{"model": "class-conditioned image diffusion model", "dataset": "telescope images of galaxies (Galaxy Zoo DECaLS)", "train_examples": 22083, "image_size": 48, "horizontal_flip": true, "conditioning": "class", "arch": "dit", "objective": "edm", "cond_dim": 192, "targets": ["merging"], "num_classes": 4, "cond_dropout": 0.1, "norm": "layernorm", "activation": "gelu", "mlp_ratio": 6, "head_dim": 64, "fused_qkv": false, "qk_norm": false, "inner_norm": false, "patch_size": [8, 8], "layers": 8, "width": 192, "positions": "sincos", "optimizer": "adamw", "lr": 0.0014, "beta1": 0.9, "beta2": 0.999, "eps": 1e-10, "steps": 6400, "batch_size": 512, "epochs": 148.4, "lr_schedule": "cosine", "final_lr_fraction": 0.05, "warmup_steps": 120, "weight_decay": 0.1}
Rows from block 3 of a small class-conditioned image diffusion model, named by matrix and row number. Rows with one number belong to one neuron. Each number is 500 + 25 x the weight over its row's rms, rounded and kept within 0 to 999. All counts start at 0. Numbers have three digits each.
After each neuron's rows are labels from the 100 images, of 14848 (inputs lightly noised), where the neuron reaches its highest value: "top examples" is what is common among them; "colour at peak" is the nearest of a few named colours to the mean colour under the peak. Only what is clearly more common there than usual is listed. The data: telescope images of galaxies (Galaxy Zoo DECaLS).
# fc1: MLP up (model.blocks.3.mlp.fc1.weight, 1152x192), inputs 96-191
# fc2: MLP down (model.blocks.3.mlp.fc2.weight, 192x1152, transposed), outputs 96-191

fc1.362:515463474507506503520504520523513467510542543470525519560496456520503495521509449508535483465563462502500482493511507513516505477495492515511525509513453522508509454482526462512491478522471506440481505517527530493503465480522480562488492460537490534521486497476505465532553515506510519446
fc2.362:522512518420491507502493454503509490506468527519508490554500477512478497487489512455521505517509457489523486522516511485515467508477543492492530514510513457488496520497554512485503456490495511535454498543470465500506500498491516539472454463478501537474517487522452489477526510493516510516
top examples: shape: featured or disk; edge-on disk: no; bulge size: small
colour at peak: brown

fc1.491:577517514507496486500489508509471454437536534459531527535496472538479496484488527476542494533517524521498547519485530546476484509484501480455519504516510550529514487514485496482506473520497483469478518521479478522507495437472482544440459486509507471481517507506472526506520494515491499485
fc2.491:538488485444477490492518480476501515531490471481513527495485491489480514471520545511507508481546484497473478460510487500479506491485488536502486487464519481525535472488516499529495540499487496476501528486469492518487515517481568464507461486498490522512465490536494512509499480506495496514
top examples: shape: featured or disk
colour at peak: grey; brown

fc1.169:453490480446510524495473495523527472553515492530492508522444496478495519466536501508506465508467512482482521511568491513562479530539479540524482492505484482431453505499487514501465518430522483531487476511488505484490478484491518481488504496509525471459468483509495497448454502488529482521
fc2.169:549556516441474542531520431457465465495478471470515469504494486467515482517462502481466518508454519485523535501513513495548494500491493540499523466514477557493472530472530502490518480441480515534505488524506473499472508536503508474489464538520482468505521533526513495447544493519538498475
top examples: roundness: round
colour at peak: brown

fc1.227:512493489454494494506532490471561501486501512487526510491526453535517527474559501522521486465516479512468478486517502478493532475503521523473575506521497503492538499513460488483508489577455490463472485509528495503500517491496454491508501489518477474503500481534486511503504461531478517502
fc2.227:479505491481510488476497499495463530523494532499508474527498543514535494533542462521470461488496477525454502483536475507475477498454483589474516489494488498515474503490476515456487523514499523517499512490518497477493472510504459518496533499481525488451506512461487499465491553474548488522
top examples: shape: featured or disk; edge-on disk: no; spiral arms: yes
colour at peak: grey

fc1.344:515499468462510480466507498504516502453521515435523531486488471543461538472523505522541509496500513528494489488524507453524551526508495510509564504525485518501490473506486462502470497539496501467506513490488522485434514504510506503463476502484488524483523510470470515516522495484500502472
fc2.344:516507542463510524460510519524507523492496503570526473537488499554493514493545488539517518512492475489502485518455513440490493529519524505470531496533492472520499500545489504504509479473540534468490490522533517467538508506494502476481492499495497474482515520548483540496505506495477510527
top examples: shape: featured or disk; edge-on disk: no; spiral arms: yes
colour at peak: brown; grey

fc1.48:535542543511516534476473497508517502495491541507513505510489529525469497489525547528519488525504554535530539528514523517505511510502511514500526440431459490516498515535522514490524487481485479496474511513513504508475465526486494526477471465494485490495512481503478530488456500486512471509
fc2.48:585456476456507493475490498503513489494524485519535502491476463485499523507523509502496531511518450525425433476456497520467504520483526483498472523537470506497523486506510504530505500500472460482456501518492521504547500521500502566442499550479535533499466508515470516511474518509508544458
top examples: shape: featured or disk; edge-on disk: yes; roundness: cigar-shaped
colour at peak: grey; brown

fc1.3:484506498510505498537511508499475502515509486520513496462539527511505521494460520500484482483514494520498500511448516494491530507528534523460541507505523500448493443483490483487518470531486454519444480503487462490475498495486495439564513497471500516484508499487517492489513498533453523526
fc2.3:519552529546509535526517474505514453484478532484528478472462521461515506527486465524551499482498486516483481506513479487498511536523481490471534487480520547496460522504479500494515507542523503487518504524475521498484502469507488474539515462477508490539459473477500497500520543528483496508
top examples: spiral arms: yes
colour at peak: brown; grey

fc1.54:515504449529506492488526471517487530478520517505505467510444471493509491485499506495518482490505478533506544472467520478527505536512499531525549523494482507493548485526505498480498497535497510503493499510456511489538499517505454490488494469460491497459481493526490463504488476478535511507
fc2.54:496484522531470489470487551520478495516472509505496475473554479512497467476539476516516501493495537508499488526531487452465500505495473499461530489476497510492521513513478528473507485487502474554507493522552521486430502486467536487504496442528493498463491475521483535485504501483548510501
top examples: edge-on disk: no; spiral arms: yes
colour at peak: brown

fc1.125:516502482497559482502515514510550514492508497483492511488452496506453526486429525509518501511490498518512516535456536454534533462515481499534473509480476475518504500501497514465522537494483504494465521447499490479511477476498498497482507452549515501474486490479504487506518500476477512509
fc2.125:512492464489463547539470481511479495473493501495485485530459471505514458483410467495467510531501483541499512534486560529517465485491508465536554528512509513481488518489500473503473504525505512481514498475530517509485482478490497475506510545503481527515554540531513495512499502523491495501
top examples: roundness: round
colour at peak: brown; grey

fc1.466:490521496500517511481506501501501528533476498549441509478504491479490524499529484510504503492475525475501524492525478520448488502515488499494442488486512498486497500498512477516494499431562496551550497498503529512512494541500496495505522493521519523481472502536502474482510479515482482498
fc2.466:541482465510483529491470513526488510468492529497529498497484523491523481479524508484458497488476548510541487522504525475528503489487473506481476518487502494491507483541493531503518494461478501504491495501478477498458476488466483512509500563482509525520519480496490499506475514501463467482
top examples: roundness: round
colour at peak: brown

fc1.659:491507477493467486518532506547510563494474517521551503525466468498500527483532499470483511518516437504507491474492484513505499532478507514516536533499496525489500491510492506495524501548481505464490522527519517457493525484511515482480532480515497539495544472516456534480519498481517499481
fc2.659:486473491516503504503460519518533493466522437476508488487479503478501507442495494514521481508461528520524493518492491551471490498458471457510446509511478503530478473516510502497551489515454510499489489477506498473490503483439529514504483439496514491494475524495520486537532474489507491532
top examples: shape: featured or disk; edge-on disk: no; bulge size: small
colour at peak: brown

fc1.24:487518521473475532448532499533544533504491499497485478476511508483455532442478550485482522522510504479533502530484494496538526491500523507487500488532484516485495535520514506486477515518417511517523493513493520504496453503512524494498496490500493519474480507440492503501452457513535496540
fc2.24:491478467439495511450488532494527489525532486541511467438506498540504501459496522491479509495521511524471486490526522510490553536502510494495506478479498513497527465516489540515495481522557488541548497501496506490497506498455487532506539516495490485515504497491487528498478482526594503508
top examples: edge-on disk: no; spiral arms: yes
colour at peak: brown

fc1.56:496518504478486483502551485510499544489522489496542505512480528476504550466462519502476518502535523509491472515486495499490483507495473517497507485509522555508491512488489494465472522529452493472494505510496494499464497517517488468496455467489529551512504466464520475472548478493528486486
fc2.56:491501505509511486504464515497493477513457532523531508503529519539504527479558496502468530483514479489511549497489490487522469478492465476493493502499525467484500508513504494551488461460504488472512480485488495508530506479465512480510444494492450452531504476507541523506556505485484503475
top examples: shape: featured or disk; edge-on disk: no; spiral arms: yes
colour at peak: brown

fc1.315:498520467492525474482491507507492475498452503512480506481470501502495472512512519489526477503444560544539538503491489527514525529510490448488516520496495482549496523539512491463467521545511514462501533535488502524496525494476476488496514490532495530543510526548527450481485512522473530472
fc2.315:498501479504458492535486525519495488522487514520495520507447513520524540491488506532503515510512530490500487524480488480506455489504496490452523502514494535499527504478482478540496525512461528533524501522513496480490505552471461506480505548511487529508503481546490476450557469491543509523
top examples: edge-on disk: no
colour at peak: brown

fc1.710:547521512512494526516550461490481465493503486533511505461540473514488518592536466490479506498503507511486509503482496512511544484467495514531522519485517484523522528442462470526485485550539479483511508475524481493511490455506504480510538500482497519521498501479511516458541482501498508501
fc2.710:470446491522455510493483492449501476513479512465520470513536494540520488438536513503521491497524540501511486510500467549502446549500474520536467552498496465484499498518507530512526476513502504520481475475470483543512491446491494514485479514452535483530512519511480495490523514505466480528
top examples: roundness: round
colour at peak: grey

fc1.221:535524477521491506521526484492520513484526503506530497526507505505498532502539528440508499495546480521497491453501514497471518533510482501468518454531483561522535510531524481491504462570487487422465493485529477506533505508460503492500526515500496499477461498479476516509516489501529492514
fc2.221:463470527519523459483526487508501513547516510496496485530557482513475508531510470494480422500450529497501525473525479496481496559525496501494445485496501487513500483486520507476493491540501500504484496490478484524557471514479505489525463530463471530488512476498482515500479509528507482487
top examples: edge-on disk: no; spiral arms: yes
colour at peak: brown; grey

fc1.153:515536513513504486517544473520489489503487541526493481498457495474514504499537535504510512483491498560513524513483466540526523543507491496515527477425451477484501504517466450459498509491503474491490506488471505497548484437465488520467502481526510472491500464553491497490501493483492505470
fc2.153:530444483458512488516475531464460498492506473487484485488486473536503516493475505528529484507494512436489479488475533507499550475494491481463502488537460520509491456497511464535461454512510504505470486520513502511501500528538518548487518517486482534512518494570519493523516510505516476483
top examples: shape: featured or disk; edge-on disk: no; spiral arms: yes
colour at peak: brown

fc1.325:548519530516495505489524515454487511429500530473489528482472474511463533481482534502479508502467502485493515512515525505497482496507485505531530480525505539552510469513498503504544493504483498462457517522500525485501468492499508475481464470496469514493514499496461513507510494507503501507
fc2.325:483479443438527507483478487546484461508472450513465511464552536488512555485501492526503516527498507508466507481456478521484470506504488481531496467506494496505486526495529529492531518500495539491460485507505475515511507526495448525494453547441462482538507494531466460488497493489535500480
top examples: shape: featured or disk; edge-on disk: no; spiral arms: yes
colour at peak: brown; grey

fc1.19:456469421515503515519505529519483480540504516529495478516481496508511506505527484482524436524471488560499499471505521496524478508553483475541529525495527546483500485504500501488529490506485470491437502485501489508499476520491496436529515495499514500481507489513500513502516489491557496506
fc2.19:437530544438497526469553484470464518474466515562506489521468507460488474522472452511455474486513485457495493519517499502504477498570497518478518436502503448490511475478487487514513480479498475513474465499500490466479501475529501526507522504498448516503529481512508519501524534499502500521
top examples: spiral arms: yes
colour at peak: brown

fc1.243:522494506528510496518448503492489519536461493462506488488448491482477458475542472491500501559539518519519490482471491482522484490524481515479542506442495510496520473425474505556531513542490488502455482502514460480435518486466495478483509487505532475470492489502516450509545520508476516504
fc2.243:475488501523485518518508462537495487543488480468463500493486489489511504526523474486504442525420503518545509563491516492553478537546517509493485518479491489509468475539494488518494511512477505474511466486509511518465456468460477493534509474492534468520505495457487502495507504499491535512
top examples: edge-on disk: no; spiral arms: yes
colour at peak: brown

fc1.147:523476495505491453479502508516480553464513548493518478561502510516532512502573509454552467506513528541507494472503494507495482517466523495487524506471491488514543480523427501488523482529513482435487509509511472461491491481502498526475500487523489502471517506529501502493507496458504508473
fc2.147:493499455548444523486497492532535536500446487535494545514513492528485428471553502518486488501513466500461473502473474503507497510506490495496503492512509538508494484523459543493501493570470503550512516480504510507515501502508487532479462510553497495493508504511497517506475443469537512526
top examples: shape: featured or disk; edge-on disk: no; bar: no
colour at peak: brown

fc1.706:510518503560523552505481509483544540505498493509514534514502513530503529484504466504514483494505530499491541485497517527486469523475472538504431443497523480542467479503480542518500511448527481503509538475518510498490502485517505492483480494521502520502493471488535514532479505515522457514
fc2.706:490440474454463558463525487495487532480481498532489493503502545519467486468510534483509464501511474494490503544503529496568548513527467489460476454481517488511493520557491510459542530490482508519498511500460467482493481501505457527486513494500458509533567490530471480491511549480528486489
top examples: edge-on disk: yes
colour at peak: brown

fc1.318:504515559541495497479516489511516532506475496499501498511488476478483485441528545512457493509515516492524485478541472484506470497503533509496526501496463519495540504458465467443508533574482515464475521511501474501486511468530490497522465509480514550506484491510500475507486448500501462511
fc2.318:496534484473516475476474501522505453510491533521482512501504494498490503540475507517502535479448491493505487503526495506494529557444509506499475465492520516501510500501487477508502503499541493524479505492555512507533563505491478484505497483537500453504556514539510541511532530508496488452
top examples: shape: featured or disk
colour at peak: brown

fc1.220:519508484480468506516511486493509508474496502489503476520509492511473557469485524478503516510477467479514478519502537485558507475546506480500526487528475550445519535496524462504505517525463518511478492528478501507438457495469494472460494485477486506486502485471487483474465461496519487530
fc2.220:520495519467505515519503507519510492520516495510519486525472486490502527484483509474494515492477510522479494522457468492463489530522505534475511503482491485450527474504467486491495464489445498558504494465501508525549461499507498511459498484530516481521496496531507546544497467510517514521
top examples: spiral arms: yes
colour at peak: brown

fc1.199:475482498459497511478499484530485514576515496504489509497525519508467478440471519482497503505476516500510527512518510544517459510499513502524514499511489493507493477505516507459417483506489506505519488518472525534471454506525526507490471498459499507487498467516485505459447476482466447485
fc2.199:528516502433490513507515486513488552506497504477503518486531485481496511541450527539474524498520536518484495529508489502486510522500509487507453504507511526481506489498487483492547474526504529521478482513499519497485570510508520491515536528491443520503510497486468530483540482482502473475
top examples: roundness: round
colour at peak: brown

fc1.638:494503488501507483471502483537453478485508517497502501528532532494460515521489508497484496492544467524503515491495494540529476533500540511521514503527474532556494501490492511490524505481463531471502501492507510541504508489487484531502468490507481493519501537411469494499451503509514461559
fc2.638:513524490442514504454533517497501535482494457494532497478483507493500539506513483498504537485562495449498502497490463530459499504484468526442489533531538506540522488486476528498477504485510505473502513506537523501494502441524462457471519494514542492506483519465467507513499506490500537520
top examples: edge-on disk: no; bulge size: small
colour at peak: brown

fc1.688:486508476566495483523465524499503533556531493516506540516508514493494508470555484514490485481527516488518506479490500441529494495538479485493476509488508515490509473492470529499506477493503519506532484520484499519467516546515494470528535493503490504519522509476527527507505503480502497499
fc2.688:506492501497521510465507447544522466495522475456485460502512515495503530507462500480473495531448447518494497517480485506506504470491491488513459475492499508495516512493513520472489503517488481460518478537498512506581477476514513480567517493503502516519531515513479537501506479498425508487
top examples: edge-on disk: no; bar: no
colour at peak: brown

fc1.442:492488515523501490505516526476482506497523496549477558483480497517498522503501507527464530568509519490531505499523507484488540524552498474526531525501510532513502482483489482511531508532481509518489480520467505481540489517485504435551524465488494529511497494499530503501529455495495478493
fc2.442:507497474473489526497501484520487498507478521477465546490534504506508534512514507514453506466483484515492501473465517486533498512524484541480521497486514494525502487486523486461562508485487490509515509481524495478437543512508450477538513411496490478534494484534518484486537458527507526510
top examples: shape: featured or disk
colour at peak: brown

fc1.681:509510511513510515501534519473498535480526515497492502502482516501470522468521480521538457487464519474516483479531484472532501493522501511514542498481481544496513503505509479515491492545429510487495498496540490475473490503511487476495494492483501547481509489452473473518515478530515467511
fc2.681:490511483484489532498510508533505447516477477502499470512525495516526536446482480511505478487446459510466554494448533464478533537514470486470562485505485483491509507497511502465454524479519485519488444498438474477526486479473515507510491490501528453473543458493499537483513508497501502502
top examples: shape: featured or disk; edge-on disk: no; spiral arms: yes
colour at peak: brown

fc1.216:477507465504518488478460501498535549468485535463520516498481504504472510545557518489485468512529518504526505467513504486494516489549521513496522517481489480543500489502516484482492482506502516463514502520486445472487507460514485535487508486481514531496482506487478499515507500480479441516
fc2.216:504519509521494490495493520477510482522504465499465530492517491459512511506488509497504516475494487489469476486444496492486487513548498505488471496525517515530491487484514502504469491472481513492524466497464475527517546515495501479479512442460479530467499548486488515517502489483436510432
top examples: edge-on disk: no; spiral arms: yes
colour at peak: brown

fc1.142:519540533540511516479515492496471513449519494458508501471503488494495499499502489539474520495528446466499484468505508506459491518517508483451500453461478529505516481501507465526542483508468492506524521488512499511517516506519518512493513499513508504491487521468516464494513496526540535511
fc2.142:466506483584461510511489465496519512507507528514468498514517485498517534467522491475489480514503534507536528513522472453485502544510465525508483432495487487506520503522483499481496458496501483470512485457531525509497481481556500526513468549474514483486527528469509460475508534464478494523
top examples: edge-on disk: no; spiral arms: yes; bulge size: small
colour at peak: brown

fc1.727:502478454459497511511529499546529558540486552550488480534499483486518486494511513478473497494514496514520505487491514518497480529524543522474521536482482473461486495494482526481477503494509453496487492525498474494493478487474502545499487500513497514468470494498509486488491506462482493484
fc2.727:465550515488493495546476488506467500490469487490488511550460511510460487517476477527512491483502484447481479474535492538476528480530521476445499498494496543497490492446538467500482523522481500539500512517510490458499527521499509538497454438532502537503483483484474500493488502453506538483
top examples: edge-on disk: no; spiral arms: yes
colour at peak: brown

fc1.357:470488484498508542495472535524525526533514500527491515486490531537503520503521525510499475569474565540539535500501506493497533521543505485501491510522524505538477524498493498504499488505474475504450486494485506493495454512469490436532517470469490498487473477494500493505494453500544472505
fc2.357:389498539484459530505527501528521524470481498447472514462492527499545531490485520509473496463455460480480477502484483520520514514518506515481554509478516520503475495496487532478531544469482505468454492499509487512526507472534499479522559453516501494516495491501489501494508458494500521516
top examples: shape: featured or disk
colour at peak: brown

fc1.212:637603588546494481469478492455479457477493488485507496494510472489475495487500513503500515488500497490487491487492501523499519499500499505507500509577611598601575549530501518521489494506490499513503507491511483491487495502505492497496495502494491531496493502478499495476513493502488495483
fc2.212:373483438499471529506472512472551527474498518476508485506477542507510495465506486493450514504515516517518507478510486514459526503494498502500488547574402552434479472487496508487516516494504483485511480474496508507494492485483485553503485539489492498503531518493499476489518489490490490495
top examples: shape: featured or disk; edge-on disk: no; spiral arms: yes
colour at peak: brown

fc1.367:493503494497509489498479535488471458496510504501471508519505492521523522434504533463475495553500563543517500462526494475523527489499496491503541504518500503477445502497541511529524498543523529431437473494476472497463500486472477490487566466488517479465538479526481509497460451482497487517
fc2.367:486478476517465506488519472520491536526496502493469512499488479478497530464498535479461512456510452473464501531469517463476529517496488502500555473482502506492465488507465528455530503473459472442474524497528469503519500505525519515479596484493473509481540491539478490510446462501467512518
top examples: shape: featured or disk; edge-on disk: no; spiral arms: yes
colour at peak: brown